From a checkpoint of a small autoregressive pixel model: muon at rate 0.027.
Rows from block 3, named by matrix and row number. Rows with one number belong to one attention dimension. Each number is 128 + 32 x the weight over its row's rms, rounded and kept within 0 to 255. All counts start at 0. Numbers have three digits each. After the name is the row's rms in percent of the matrix's.
# v: attention value (model.blocks.3.attn.v.weight, 128x128), inputs 0-127
# proj: attention output (model.blocks.3.attn.proj.weight, 128x128, transposed), outputs 0-127
v.53 094:063133090153084122121116141179092086114092131204175051161121142207140126173144152098144113078104098126141121131157182078206162101182122092144108075118101113091103131168119152120132064101120160133075110134104184098109127132105168131166097078139121127069145147092141129149114094100044101140106155138156172146138136152105088132180099109123147125126120137161155136126103096107135157164179
v.54 085:136067115147109104185155151132121080137093116158170097136164206121112161102159172033181098124140092150139124099031147064119118105083136154112119125153081207178148141136089116099157146101090087111157106108129157119084131142134101187114144162115139143094119176132141138200156170117150129104134142098115180116108167136128134132122124116115052111161172121130161124125103104171147113188105
v.55 094:143138127111087159057132128063101132157121055128125122113108117131210100132167107188140168151158077110131149117096176114084119100203078121176103094071103146160161080164192115141092124148162148098162121121183078144113141157140165080088100094137149129116138055079152130167096120145121116137117082129132133130191178206134096120116118114110131132126109107100161119142112170113094172146104
v.56 100:112100100120097154120137070165104095144125132129069107132158122083104151192179138151110133128131105232127102087113156117050123158099147118109136124105118094139104150125144120178071107103118152152159149126169162147138154106161088075053115156160128069088107110135136046143133099114148130161128208134141081102156072181157202120133093166132127125067136107121070163123150122131126126138098
v.57 097:115139179120109145110122128102140068145134100091080166125142172155136130126149073167132098142092088158101194071086092134128154129070102150161183126149148171247131130145181203147104117050077151083112109125120077106122090089143063091129123107134139129154149133127121143122167089100107140146132099104092142124196131117136180138120127117099089186135133104080142147112116100138165177135120
v.58 092:054136117125151188144111131170113114174097102127124131158125135125168200162158152181132041162067110149131099116171118091106067116157119115127125145163116082062160133108083109188173049133125148091067109113186139127122184114143118126157095116148115104118178163157091097114092141140110183156108121102095110138117127180161137162170098106126158117120137169119063144068118123118174151144124
v.59 098:197173109151102118105146038170118137098162129100146165158152146088106126195126145089066147105131065132154085095170109181109166148143105121090134169120150125116093109183175163140144131138146139126143182149118120095138112103107161124122061145093097106132103161191115104102168140141111078076101163140160076155116179091142124161151192117144143134090102103098211162136149116120088136116184
v.60 100:087134165123111121133140150070160062159142142151033108143108143155142144165165145123132066177122061189104117059118170126143103133105083103120156107154149130102123166108125174157139161189076171136134194101094145110115151047145115061150118142153094168147201146100140142086107143120087095114166178101163105135131090154152173159096133117092087114143151100123137116091108121109102110135091
v.61 090:143170175126068067133141067140110167131123121067114130165127103140222127195100112149125144131153141152189130128130090115091135169180105040158121107116169100074213147058139119153148127112125138145108170117154177147147158188077093136152152126151147144149130097158188105158160159152111153095177122096134130103166159114134121162143087109063097111148078141117138108118116143099157128132145
v.62 103:102150140166129177097106177153113124128076180102126114101083135131125173146132103121172117129062181119115142168126096166160068107131099184092158110143089161206135140163135138130175151132101129128165124128085112103147088126145146109188134081099154129126147140153129197111065108120096118145119197068135170093145151162155104108152149149143139170135123082085206134172071177148193159149105
v.63 084:058089077129132089071100133057115065133103123087125135129146113079174052150156098109114117137164173130185114053170136109123121168142109137141155159121079136109188198158152130162140173123115141115154117119106110162139087111123120130135106078166150105114061177156091124115136161171121089135092088141141109168087037106142112122113105070126132125167153121127112161179168115157127136117087
v.64 114:131132123117073059123124137104180145151142179086143144181120146082157101150147146150159121066180109142121055146126142118176088150118117145184177178135117038098148129132134107082108100159157163108076146094203124121153099126131132201110153128189145092110135157144149158106136065083087185147128102152061108132137125123135123115196117166122162095143087101148152105125107129107153074122141
v.65 111:124126122122113114130155100092104103162116123138149193065144103102091129162139096140174083077132098130083109152132102186037112079135156097143104091120153116116064121143151121129162146153084145078157096116142141106186106114145157103087109156106166138066145149130153099153156198129116161053071137118124100146162097116161153185198133133124159108126134072117131147095185133173123192073160
v.66 103:127125179136115135068118150142167119123111090098106153126157140123180158120060110138120177140134167121154176136191136132085125145117097076081166145157140132173089124176106106157124162130107095117146152151148195100170172118119112129109114133061082085081150112149140157133129163121168100102105168206091140131085130172158148153110058109189181095141129126134195103079141071101109061166122
v.67 103:173176096113143136070152112130101138150134108120103119138186150133122124171148203159097106090113140099092154109062125107121098109132055128119101137166111053124136148095124098104142085142184151148147097144139159082125141164114141121120078146112121147144079105217197140126128125126175135129097094148156132120148111133131070154067151104107093171057198157092179092139172130132125052114092
v.68 114:134094109130120116112152087133124138126185111153178117118103123101148089090152171171112133157161107147123116107153125166126150118184089154162068097166089114088145143136091146094097190167132113125107028175104077185134135134142054139164162113142128125085155081135092130135126127148138153124082086127180131173118112178120159139129139060221184184072121110083084136143097139121141116168112
v.69 106:140141087096122145216179134054115151174122102178072104160116104164107061109141172075117108148167156125115126087127152139155068118159143105106184142105225119146134162139109117136152139159063200148095122137096125177162139159166139170111129100182105129086116109194132062086148118138086124129170140160119153156148138122148087130123136158108127087137109112203129130155135132120093113134098
v.70 115:089124175184164101157127107106132100082151150146064114123145125165116150112056183112144088138065148164141129123101148111157121148197146154120126078114095126110138075201112126158168095135150171066143108113157101171105144144130109094138185082052133187149105138172143094124118118107162118163167167156123115144126118109140065114119098135121060107187053139151149106128152135070114102096090
v.71 096:091107126112081184136122108077154145180131150100164108113108139143051128102129195125154085174094128125108131073140133120097176114137126077183154147134136064105128181174119169156071055068135151126123132159164204136146135198134107129096104106169058100107133131136125159123127076138184159154116043102165120113114112164094109129137120139155097158104149059104117129138123104105111115103106
v.72 109:094144145112121111134156149133096136150144125165158175084152096093142167104142166090215141162144144104076082151105168110138118119156110142136090104150118124109140147078149095085191139141162198060194058099192154132101112128052154139120145121123120222168153137135120150110114137109106120161138153071098147127119114107177125041085079113095110126084144118097111180140107117111139147129112
v.73 094:138087125108093199083081124104093095166177106116147109098154108171127150101095108089186137149134059113146101139150082084113230062097071100109115133131170157114063089162166154151121109129153084094147089135092135143086149194118111194094117124136092129144141181133170106143177159114101141149122087051159137091102115143134132124126112145123116134108156120174133104174148138147140151177113
v.74 097:122144104157140105073052147094138183117118152128165131130134135116094139103108062124088127190143142066099058131073094152133074162099191171120117138139111116078094153122092143114120204157087140109186124156109164138130167082117154161163137160158152119146111120085120102150059116111154093129079091149159170058104120106142091145105110167149154125168137174146141100084196108105095126141162
v.75 108:123112163100148074133117127099134179184099120106104138103126088102108069186152118069072166188124107119165139092084162141106127167132176165072142137116174098103129130119099132145157097143135095059114120150107101133182124098097174155134140185114138102171102143171158129152134120060074082114148095160150104161205104119081200169119075134166137074109131113130169123140105095090123112117173
v.76 120:086185156171102171121176076148127128116117126118069122108159119154147159104147057163153105136065188085095153158099109118148127128117132174094071162115172103161124096106162164170117165121155162039068152132141151113116080085142136147132093105114137091125133124097106176089095139109111103107132182121096076183155074130177136133134108104153110114183142170100113139141127169187103143132056
v.77 116:124109070123142111127131123096094121099136063133067139137130141123115079137165153157125111079143224138146157057131099144072071140128159167130136099135077139120155208226112115136098107114160106161116099092097151090166109095174121105080148125114157111078154138198130108102089183152124148087119114106133110114132090134090197177158103128112136140148176071116087146135152144112147094146150
v.78 093:036152106155124106106128133171158126111179163120155142089151128170087140167116175137138114102133165192151093114150100117104124163177041157150110103125065132092148091130127098171141109169166132191147126119090137111136134159147094142100177155151136126112142137107128138133120146173176173141108147117131088092140159121110098126149151133158112130106144166193120115159130232204207122143195
v.79 115:131172124055136070147095161139123162067114103160073114167100077109164152079086122185070205131145094083103123133152175127153137156167105057114104109094142129126098134135118069126087128129107187110128144122136092202145088151096131063130139119100137137131114147101121125125144165075182160125176147120157060179121102148100167188124132103147121079080110088153118132128123169138099141140149
v.80 112:139135121124074082123109144097112170148168122125120211123167093059159070108104146124158155083177112069055165137083095133118086169114179161135172110097091096131100098145141082136132154105140169134174127113123119157122112114139190164147079151144124113106128137118115173135051158189140131172122139088104134165125128103189146143168188133140142192098167101141081193171136120122121093125126
v.81 108:109121115151115116118130121217137146116127164096127130134147178163151128143164078178161161114175150168119087123168123085129166096205124122075118119108143132104147165082117118122114130135171119200141143051194155170177158177096107147162132118165171148186127093091154167133187097142143083165167105207120140131115089122163140158152114139118182164150166135121180117159137110139159064136154
v.82 108:102116143118096124117129074096140133105039117149141094135070121186176116092134152148147129130084108146100164211124161140119078142086155158200155097151081141191147107143161092100119072157096132106199123113168127107145162136100175087172106128117111123120171137179114164137114095144078118129097154082111151088127135165144086143087154110120066147142177096155138142098073109057157129119167
v.83 104:136144120142146145122117159151147122126192127175138149111119127135100165129129183069123143085136113119140137162146157184173091159145107105102100174077115155154102126179151165148134102155179088153176078086138094094146101107115096079192118150077133135110143128133113091061083142134164148136176067121110231112141159123127149180162096146127106043084161178079129152104089142131090155142169
v.84 110:160136162083086162098133132125091124151177216162131149074119054077155142165159176144141160144154112146187126126142152098098148163077189142111074132165102090125142092174133158164074136077161150193125146122146144132188175152196063146120119191130107122125132138118132107152129125176121151111106091167174124139100144117153087068087134097098129128130101152127105177147159137129148150183131
v.85 105:156135163137139090126134133118175103131106152115143084069166095135155176095124159182186108118159078134108143162087173109191093146152152137123094091107143098137112068168083160144143116101115195093125032153122140143105076139125090193129105097111122158135155098172146169164106138115124104147094071109128077138176120139192133168078073122108203182142110152112136113083159133159145125150121
v.86 114:148118087116118147119098133145145061065091096072103081180078106081175196103168122172143163106079114066140117126131183136119157095109040071146114123103158123111128126154138124213157083117113161141085118127128126132089116148151124103147125129146111132156141095110127073137161108102144171169123161141175074095116109115133153151165194138120118121139077183154098151161119147176082175170145
v.87 108:122151138131071101150157141139157182123113154073142111103106104102104158112122207140114168129061171153085128119106159121043147093107184161165139109084075103112150125123075120116155126095137119128101165154177195068117126157179115122125184107159184122095169126102131099131147121176158210076145127145153165142161086161097169113165146138132134157085094162076095101114149106163120107158151
v.88 109:158140147131129093092130112135154139134173138124168106119083180130121129144099151135173107088146191146134168089149095141114219147167113138095160096130110123108148129120004099138145173191084118105135178165150141121165087112122218169119163105157085138141156117094143154185126086122076083126133158111099112102115133120112099100137136075157073170093152093052153124133105144120139151153164
v.89 104:152127174076116129076100105098107154141165173116167149177119108141078163137076131055103124115118112096113130184142135206164141135188099103135096122091050135188069139147146095148160141105163106087179153111140074164121163154124161071172148126131080127119120122113077142158150140159181150123088111153122185107095109201106107119141095085190108098121114137115147094139092166141160154114121
v.90 116:137074129085110116201104116149132139142114119096132066133147084210111110148166176110116140097100137130089069133113185155113103103131086123114144130070146152118141105075137096100114095109200116129126126175083126139118090092108120128131047122158130141070151125118064119141169168119069134137107180087128118141136153157111120152129170144109087135075148190155164067143174182171137075141078
v.91 110:097166162174094169106124138182154125123187164141118100083157163077125120115153120059131140127130127119093174067137160149100135136117111185132104146127132138111099164115153211128136097102100190131135196155075131129113116146134128138061136101165154083107129254104176091143181126122165115099096108121113103136155088140101116156153091139163109076122137065103123156155142133118161085161164
v.92 123:154073124085065140114159175099114116079189166168105085116139132124107162125152184089080181134107108064077143122172119175141123185160158135120115159082153093120134107161105114112168099085121139123094148115139150106106112118099093091081162139187143130099132149180035202148116116139148169154042139114111110092125082111079104115130114133132133153130128086099090139145136061126122096136156
v.93 108:140114116102097150154155135114121167170191091132055141116112085124129135155134154139163096149137190060117124150089155157128058115110104149109113158090086084133181178106116141162071123150090093139134109169186155168148199117145159102084116144127099129133104164088119089117105127121097121121123137051094106103103071115085094139070112078136116099168168144141167086127134190101059098123082
v.94 107:131107117133114106159146140078088096102077110163098110080145107063127120103128164137118126154104117111137127072158118119193146110136172137121172115135125175160100076120130089155137103144119049133105187120135148103105124151190176137136081128105148166151075135142119200126144132129230143125158142150158136120137074124145160127154201039095095127149179105164156130169056101120163122084113
v.95 118:178138100126071144146142076176171167137083032064154108142141139111150109172122164139125107118156095145086135180109186155132110104139161136183131079131175089159168135120109174093150146141155117110162142132143088118089084083121083118168167113130144080147136115144044108170102115113089103136107099105072176134106090091113136154113127078114079109164102146187122148104186127155136071140105
v.96 105:115119081161096093104196107068112122148114153143146134117096141132120128111059088181153118168101038141091163127113115111172118102083111180081137082102125153168162134121180131155087114088195146120088092113137118112147140080160158185180093064141174160110127090141140094118153133130105123165101097130146102123166151155065135134124100104175127073097188082123131193100075123121100142132119
v.97 101:102165129127109111169107183171142125117189097173114161123131155100078118139123097104142146129106102105051143141112151113174135070139078087154136124120137144190139125104113124130114117091132088111132078154075121107091135153109146144146147093137166105126138157019202116115131126159121137140154098127082062122160060108068116172101151173098113162181135162167136085113061089159069129100151
v.98 113:105110117145112122118057150104128149111109147174101137135154175155110151102108115153079141093076114166125154163124145117118176125136180176192180167104169082109104158147132107083093075180093169121088101126094044130083101101125101172113084166108058119096143105116109096158098070120124156147116140138168151109116117125121134183079202151144126147158158077158149109151195127140116159082077
v.99 099:128093113146073130138145154184129085131167156149107106108124109170044148102139096115077078137131118136142162113149101177165187174134096123086178105147100127139169094119113125218116152175117066133110110119098116134075122177125190136171114170139136130132103137143111190127109120138090091134161108105096090128183113068126090123086132090178122086130102082121100115124106134152054212136138
v.100 109:200109098092143166173109145131169169078116162162150128168134153100186106143132075113114142104116106141105149115115148118141170095123119155077188125154155132155069142146138109215113150131118109131121087119104111075151144074118159094104078123112111116157137133092137168161155151134162159108089154084186075178109123120187202183151118127111150171107140128068125104105172112078058169175129
v.101 110:099103116197139105104042144141179143139192143130132108093152067079147079115132140117169138181082202161070109177176113148135211110095143081129074144103178165154140133110080085170134188137143111108118188106150110157122107073098181157169092141122122105140164142129125136159106117103094109105164119114099131096102140097126139116172103147118138166153175102147112159140131082078131109111113
v.102 117:140054113163112114087174111192091099130070141082079127126061122142154123147138162081103128097081129141123122105103181147085118074048175115118124149089153130150153109092149158149151132115127136144118110073156163148140124116096100139162129116132133136147081184108069161140134175156135162159089160085116135168129116171139175161142076129170194060121177115129126155151133130195170092172094
v.103 114:127068090145162126124099135101154124122218101105135121141163143098111116157098098137171111173128134180127139065086124177131113114142132211151170113154036131130147090118139083172129131111160117090142164136169110129131128134062173162161086103101107139140120114116094090146126097125093075181105141088080142114103112096123193089167060132143147189102105109076143147105086127106060150104145
v.104 099:151122075198037091139133113103167137086132134118136102069150100074133112110087196103102154167070119196083162145162159168095163124150131081178150131145168111114157092168125120187150125180103195126140223123149138126151157136161134114143071162110092160121089109109092124142066101104152191099126116114142155120114100128141103170129075102141154103148128097133153125098123145136133114107101
v.105 111:113142127146155167093120126140140086113146111130106131094128148163146171095137110092095088096152103118161151145111127040054126093128129186127188148077116103112096138078170108178124100131107105159194106118158076155106168087145168067126141124104153145174169076110105143153163126112129136144145162131112117175117211113133112121127167130116088120058143099184064169121153070145147125068188
proj.53 093:135114185173163112100053106127200136149115137149182190137102115099064106110070152143163099152096163153094118122099117120089144118179157150149205120110089121132103135130157150170137147183064146076144123162133142139133123117095118146088125138098201123155109104133090155181101088151145131080142055093116063122154091156142138124131133095152099145109121141116136141128197114167078076124067
proj.54 086:147150105147121144096122131099097172171116128099156111144194072083072102173073144143112162109156190153136110145153138135122131102176082075104101122109173046098107161134183092173101095126139178140126102143172130117152110155093177087191149171099155139154077131148144176106132151158094112113039097093119125121113058114093170119160176154099110136108124112187108110098151166149130113149112
proj.55 099:106177128128105139158178144142190179087114174135135147088150151097073083143109098128145053126101181094165138143120113129151116109135139141124160149185154110079113136144075168103131097090135162146115178090140156113132151110099101160111155152152137066123140131116138134152200128125194154139160093149181139135100154153171161158146094195077049088116169083124101104058115142083119082148086
proj.56 100:106113114134140107175104135116139196120115160161134099199117074153135091085160079151108128134128127111182122158169126122099125115141089172170085098092141116161108128087064171099147152094107064156164112197054103117142091222104067180134073146128110150131195183118158128108178178131137124101124082118136101135131186144119147147118133134134160163124124115107186163116141143095092090133122
proj.57 094:102127077147129111138089069147131180123078146109127136136182111097121125131143161115146130184074120101187097135099151123196114105154114101137109154102168082083114108138105135125183103172166154122105156134156086076095161161190093198121075144128162137116090111100164107107114196162185109168110126167153181110067128152149167185180095159104134146103084149101072104169133153128124097158106
proj.58 094:099137144192123084111118069164126169082141102191150064082113119198136123139107159066170148108079137123081147132130123117107126158154158165183144123112111122178060065148169130179126188135142111149147144152138168132140186168118147124156147163108160112107153167114125110181177186089175112120110103125168052166141112109123139140149170169167102166111159176106163142116157148102115093139152
proj.59 101:087102156135152134110152127106157140154127158117104146171070090125132186116132137122146063167114118173160117147104154114085168147119110109103155136057092101136175165103105098182098173090142054130169149161115089176114066124155086050136155156150077108120120087095155071082137109150134112123094123111109141124133127156161104116107096087171136171124181183113111113098073169113151193128057
proj.60 100:097144124163155151171096106141122139153167159140142120151217167097099086118106152086126107149140168123178126128129117167117138118183131125113109138061090159154138070159119180124123114116207089122156088164134164099141145173095080205091112144117121080150167109108137106150113152158139103115099099151122110157034146143092153102194159126152172194129125178134131160213153148108106147106105
proj.61 092:096098168151143153128115132098158057126094169160169107102129153145076122062152124081060128140161080114176077164113138142180157133096154136130163134186158190193089070118141151164140136145108116163147104136128123132146179137149172053111113152112150152102088143111143168146161089085097089134128114167144109131158181113097123119111142177208118134167189161173140160184119131120133133135079
proj.62 098:129090117145112098158174126136109141122146104115149148175133111156083109175119153101144150159102158183107097107088152090107160170142162106163108099101121109148114136107165143141171093133148184141098199140213144165088163117122116182149077105099136091161060138130156105158125076133149094121159063153157172126101053112172143096101099139073146148124069210144120075089121099117177122120168
proj.63 082:108156146075141171118114103141100176178113087134096142153232149116175160064078089167146163146108116115133109123165162109087049128153105148082088143154147150145098108146090134156145114079101094161109144154097199105149111146135137122109097168138092136114118141128172099150091134052173151110103102177123164102087097124116107152073100129137129132079117119079089127134150126051183168100124
proj.64 109:148151125131118159115077122167166197091128085071065016142093175112138161120126140160070076079112136104154164145153151156137170145123072112124123108173128173160085141136151070195139113175124160140162078148098117161077123152156091173135143117076128093112123126154105112165132181125152149105164175111128122189183104108120125121156123123131111126131117114172135146094156076158071152147117
proj.65 108:113117127170137089062138179086162121132159154082117139134134176112157141182038152117087109155198173143156216136116144155144181152112113154068104139079138173120128121076109127092098089084141150084138088141177168198156151132167117157110114187162119155167133144133168073131101162148140101131161077160164136136141139096122163146131142042117124131093129156112130135095121113131140085123150
proj.66 112:159128120141138114154145117106118175194123130126140155120212168119169124128156048139140168087107115139127111136082159134117098084112174213119064141174136132120218071123173153126117159138139174083102114188154119150140128069099098197109145165128144124118137120142078149150117133138099116124131141139080113128118107146183109143052152084102152104200111113109159159174137069144097114126094
proj.67 098:098106128123084138122052083170152065110108131145090088136065123155177143165055070066108146088108127136145126066153093120106104079124141156120160152138113159103104087120121089133203148115105094156114146217141122156148099096119173109062112079159161120097183085168138133103071136148144120097167136139137109153095134165141136101117120135123064097134101140096130122146133086164068141103096
proj.68 108:153190126150117143151099109149174128166123108083146110124145127119188098142053167102186112186125172096148155141127123155121165100155136142174160120109126102131145125197153127093101123075125132167104186115134109176173121127121206117095148089154146113146053137109087099128095162112062127095101143113069160120082118098143129124187125157135195051161116082093151096124163149182125148129161
proj.69 105:139118161111145121093110164196166159062080165093111127130055151216123132129176099144107180157069054154085103163118099092151173172096077139144121148110137110117166127096145075098128064111153096122137162108128091146133133136084120125161163142135149093142097131083196171125161130147203140140142118098168086071099110150125148119125115146133129147115101101107124100083167064136160144090128
proj.70 115:132103138112154136138102120138102183142113108155193152135138136134099057136169091112158158149141052176082121098133151185118169114124154128136136156136180231079112191123178115104141155109130088135089133141089092086103095108136095109100096141131195039110175103117089143113142104112125093166096148108099146108133122151133165167167123167172160151092185122151103146153083104104197125132141
proj.71 098:084153130177108140141126117096136118109147153069113105151084086187176159125175094098150135141139113117143137134195165155155120154135137172099142096119147128117146125165187111119164098081118143160159117091133059165130146076142095036140107124147139152122111134109155176118142139090123095128158152082141130106109079095104111145124110110078114171085145085098120193149184163127016202117090
proj.72 109:091099129125106114081110133089143135183153124089073152150105095152116134113085096146073108103124207140044134160078113154108139102095114111111109127119168184145077138142142077133107193120154105115120123180100171130118095159079146067114054119138134063088152124114127152165070078131086085097084128116097080117154089128163140091161079119185168149135153124135164122070126155108100119110140
proj.73 093:086113148173114179128151159079114127211086118096081157093062097149090146109134164137103136109139179134129124139135171170111114141147127138129073136136089112067185148109131162137142156136134111144155147139172151145110147071112063059106073112128158220128189134091142148110114105120076097158138131106119120145183142094107105116107064119098148145166090148089116130137159129091103082107046
proj.74 100:196192165138144112100136173125167107125144124124088159133177123113166122103124165113167136127118142115123148156139177114135150036077182088137094081100118120149118105088020158150110111136088104107094137126160124110101115108130091118101147146104090136110138058110062166146085128118124164049108119112140100193109099174104138153085099088145162155178153151157115173101102124166115087175100
proj.75 107:158146125148110172080067098151129170104122177096125107141181148123180165035154134148090149118125109098092080163127139083126112119147154111152080161137096155059094133119113099097089179109107151118106192162205108128102124088160083191146170127115134098107186155164155145158119146169175185131134108118165162123131120105181127188101131102173118162166138103158148142144162130133149140177078
proj.76 121:124080173117130156092107167047097114152126106096170095119192096131127105151120098111128119155071106136159124150107122114085119117116165120103146130193120118178174128118105139106150206109090131076150093171142079099158183145170130182144109132134111101177178134126120107179121102115068119131151147098110154156120154124085141169143147150150209132144133100135168108076127040065119055126125
proj.77 119:101149138109155125136092159144103073159142135148168071117178079153155146132075140122113123097168088144204140110160149155144118124127081150153134145085130153115126121148160101126098066108144104095119114122137100177217140127126088140118152147163150095122083083080147145168151125160168124139122091211164176124108141126105096122156193104088090086057089097072162095160074131167087172105164
proj.78 099:146204085074166140171178137116078059145131124163136130138101090130075083193131199167111093116152134138144165091167130155130109111118189095162140148112138144139082156124150106196138071150126083174167119135165123134156148135172119053160130149131176094130120127142129090139098129076110140173143111159073142108169194167118099112148117122098117129097070079124144151129108130153104149070173
proj.79 113:112142121115161189144125154146112108129111155160155114105109210131113149119181130158169088139134151167083202140095124076124131147128144147119159115164106165122121091138153153060139136106152125136119142138122155131062146174169097114142202107161156151149065100105108121096155158151103066152074092133126171061137148144185083101159178163196137179157179148177171130110098111089148171119165
proj.80 113:139082132058165108083116149107167115140084153107107134107176146201138183089157161110126089100143094132132178124128127160151105127139082096153176107145149187203134118134145097125106100149109115102082145175177169105147153174120130119148115064088069133117086149148160117153093180095154107088141123146149079149160079127145141088106132078161155041130108136148175111109057087159097161128139
proj.81 107:163096066145152163178154108127158154109163108128163081093141053098122202171139143116101125108156140151123092119145098172147085155142134147138116135156139064098118087090096177191131142173137148164144090146107084145139138124102171123126146145142135103138103084167053142113048143106141227166116150108112106118191097138106145105095090111169122148130099138161134162100093109089108154060166
proj.82 103:093130132125131101142116122139099158151133130117132186134132163143144119097149050105123065095112145122148076041152130138162122098146074131126141087110210172077120201108110107104143161119208128149164080113106119145087119125125146112107143120026097150143134133130135155184122070095138061120150089157176122193128117111138128090172148139134159107089154168132176192141170129121121130156144
proj.83 108:091177082123210071171123111171091127104126162111126169119107101106144156179142124181082191083134181146171152104111132131194158131153180116122132130112148134090139120143120083097115123171060104119085108119110162093161110148123072113120154126152119129172112106163213105116157074146088118123080181142114097094178147122115100138172118156139109131160096156142109140203097191171163126145137
proj.84 110:159134098118103145106162140138172136123133168138080092134168119113121111168082175101169172155142156153123085168117147183081098113147120098155159172122170119144131177127133094118106115189148131137173198122131129166110118061141093142148172091087142164150110157113149103167141211108073155158131130134073116087118102200130123106084113159158125104099146141108136160182086152162024126091077
proj.85 109:095139124136107132118080145122165129208160100136130136072137109147130128171129109082100107149089115179128132076112193159085130070107128159104103104132142147122100143062176108141112144133119109114093143145134156134132180101158167139140107138133129100110182187095133113144041124124075123133098186097107174171138108157087179166106117111216209102177159152183140090128165082114116132139082
proj.86 113:143126160115106144113172146155074078121078143183117100147164090120136119179196144122107070181155151142158147139151128101147168167112148106100147179145111132112188082082150122117217165136148157123176125128100189148088170186193161111115152102099160157149114098089114115111151129141084080155138126103071197128139143156070087087160134155141079140142179176103127103110114158109154126122099
proj.87 104:156119091151129156159131094127160056081144077115145156165198085113141154138152185106142083136140126176149159173124130134144092122119105190130127108099135176123179128099110079108153066167119122140156073111132120130174149112173136171157104088164107065132089127123104122142133145132114138104146130135078177102119058100137167148153106158127109176081222102070140192157163183127104135165106
proj.88 109:151147131157129092170127124090090138140146083085156129129151102132100178122141188115148083123163188107096091173171090146102088152132151132174124119073130139107125147121201141178150154114125106138082128081137144077122130142137128114136149128086168089092173171145090118048147091156081099110103109129173095114112071148106170125122137102069063094144063070132179209075124135129154130120163
proj.89 104:122129121121140128184119128136152140141103159124143189134171187102161118142167146162128155081100220145108172148180088147193143134161182108134153130114162131121151108187079112123130136079111102192101139124133167082121097073161094092147099124104134167168147122110131177032128184073084096145126176130078087161139158121184151107146162122108147173126159144101153143130149161138139113185164
proj.90 113:121139162139113165164109095138136069132068140133086173150079128138111108092151117145081121178092111146148153118067036072103123158091123144123134115182134126096150163102121115169141144155121100163115160146180115082159164128143169119114152132177116119183119121141198166110138106113143119135203084169119140155143168124142175067164093137117129174101106119138058117130184096098086157186195
proj.91 102:102120162115166102120179094063085107093135131060161101134123119166110120099139157132174127125149156142145147162156112122018120097113124126079147130129151131100150111161177112095093104176119115099139148129138066108130151087155143126167089149131194140097159121116146128171075195127118183136134179174135168114137167096136131124177154100057099175123130138140188128075095162165136150152044
proj.92 124:124122121116093135188099092134188102098176130130133112149193092160149185121137117142143113167127159169134128113112129106119151067152088064143144089162152184109104127122198110140084105101173089095143113173100140181169147160149051068179091123172163114168092120118134162082154171104099125074118142100129130163103149122177154076135164113101102122150149108109112111145134166094125191198089
proj.93 106:154184176127137142071140131093121143123106109123125120148157167142155154153109122112159176087122096140155130149125106095080129114094112153120121140097159129109141073177152080152161190153135106119059120200090106080136162100129111131134131049116135142137108087093161162134082122110123132081152122140168097113088112211102101107134128213136200158077107137125063195075141083118069129117109
proj.94 106:161050121077102138134122096104140050096113175129171128123118135149121126110132054125165118089163136191116096100095149092159069137193105079131108139080133125155093131127162127066117137078136198139204105108138139145101092165117162111167130099097130128161166088144138148075149129094160153139145140099149172086165115158141126154133133142145112075105131111051116136147116091122210184112155
proj.95 125:145162154184108097151096121188122140147102111150091134177181124101146136114181138125139072161083133112185140081106088146145159107097137166087124168181146183107131103120098138125100136134150130079101128098102085085157163130101187173138082097086062114097111140090097085145114099114139180087108118157135097178158104079117197149136112210153173116132121159100151126116111090141144133216100
proj.96 099:074131119073121134127081141115134130116140110096152097055143083164161120115102147157091123179144147110138161086126161187095125173162107141171126085116178115113184138136124108081147124141144182112147132123099050099124094187119152091110093092084064162164183163125106099132134114156129115095198113104158134085119173071160106183161116148121160140139112157160132121215175076152165120097135
proj.97 104:154157110110129153115135052124118143053147090119120128099074083161070140137087169160178077098125154131172168145156099078157134161107162117083106138115104097090082112109117091122153137128089125169038117160090124107145143167107139140137054120126100162133151129135108103076111080109116160128167125136131167153122138143100060123120147117125196147142170195104113124139118123050185160115062
proj.98 108:133111172140111161136168119162136152181069091133121104110025104063146134120151133111138121228128079084117131075168179137146157129152172141112142118106124175153110141084093169102137131125112105110144125175131137096113128129113091109207188105138159168151120109103128163157135144113146080087130070144174168167149086113104105162126133121145126077136105112083143153144159087085166184195119
proj.99 096:118153163092177121215102084060086184086111158125163152128127153157111118139126153107158155134159168096125102146117112093151095119191179085180090142134123073086084155160134116137115128070120088112167129157125212106106150182191077088135110123130058123137170192105132133078113098144134131162134123103178132068105165145111129173112136154086148127175098110107129156154129106114144147091121
proj.100 115:122073116185081111115153113172101141152134095121123161104216124160136129103094125152154118135133111121109159184138114126121087153188127131114116115110075095131171100093176168089103192121072128068124145125106178136147178131091115158141198123161105134158133113134130128160073134142136081117220123159172144121121107158105132053089140080135124112161089122176149124188127152082209102106141
proj.101 112:198110222097117122112140138077142139123102141058136184159168093111106175062087176083120133106125129114146140169090172093134109154140152120082119111150203145148067146103148133098150139128095179133111150109139111103152115154096109187126117139087091078124143114159065147122121156154070145121084091132130107137141092106153091166061100086122142129148081179127145128075171151076132138172147
proj.102 124:102080124166105170142156124130152089142113132110123099156210124097167144137135078182066111142181115140149091165095166119106116136096095173125124161186164083096158087108101116105061117153135131069176150178134118069165135076210178189144066124088091123161163131128169118148096149134131063141101147140127155153144147120198158097130090139122151171148085136151136120127174137115109141125145
proj.103 111:153153178055062079115110140074112169166081086097102123097185113120145123077157136105117127070195149095113145095137110161167099160136113152161152104098176115119111128192157114136116222152089109103084150132145146079123172180135102108091115126145086057087147133132096118128112104111150136127125164112141090104079111101108123123122151063099193109162145129128088124117134146196133080142148
proj.104 105:125104185110140099132103110130160121122090114098104189179149148136178199117128080144163140171158116176119098139128175110125149096123155147063168129118219145157131089063207165065172125112082148099155102087103136143112139132183068138152140114098120075191133127132086124152072130065140132129095136158106145078131108145131136113139122173111159103193120134114135161131170094181125130150109
proj.105 106:129137101097119095159152121059081165153148146161166149131130098126121106127195117138126163161120090159123161078118101151107148185172117079144125043140091188092095113097073120144114123144176115157166117101150157143157122144091205100121110108092117164077117094153192116164132123152202087113137096145118127056113147117145125106129103127127084127123106130181160169167083168035116148102124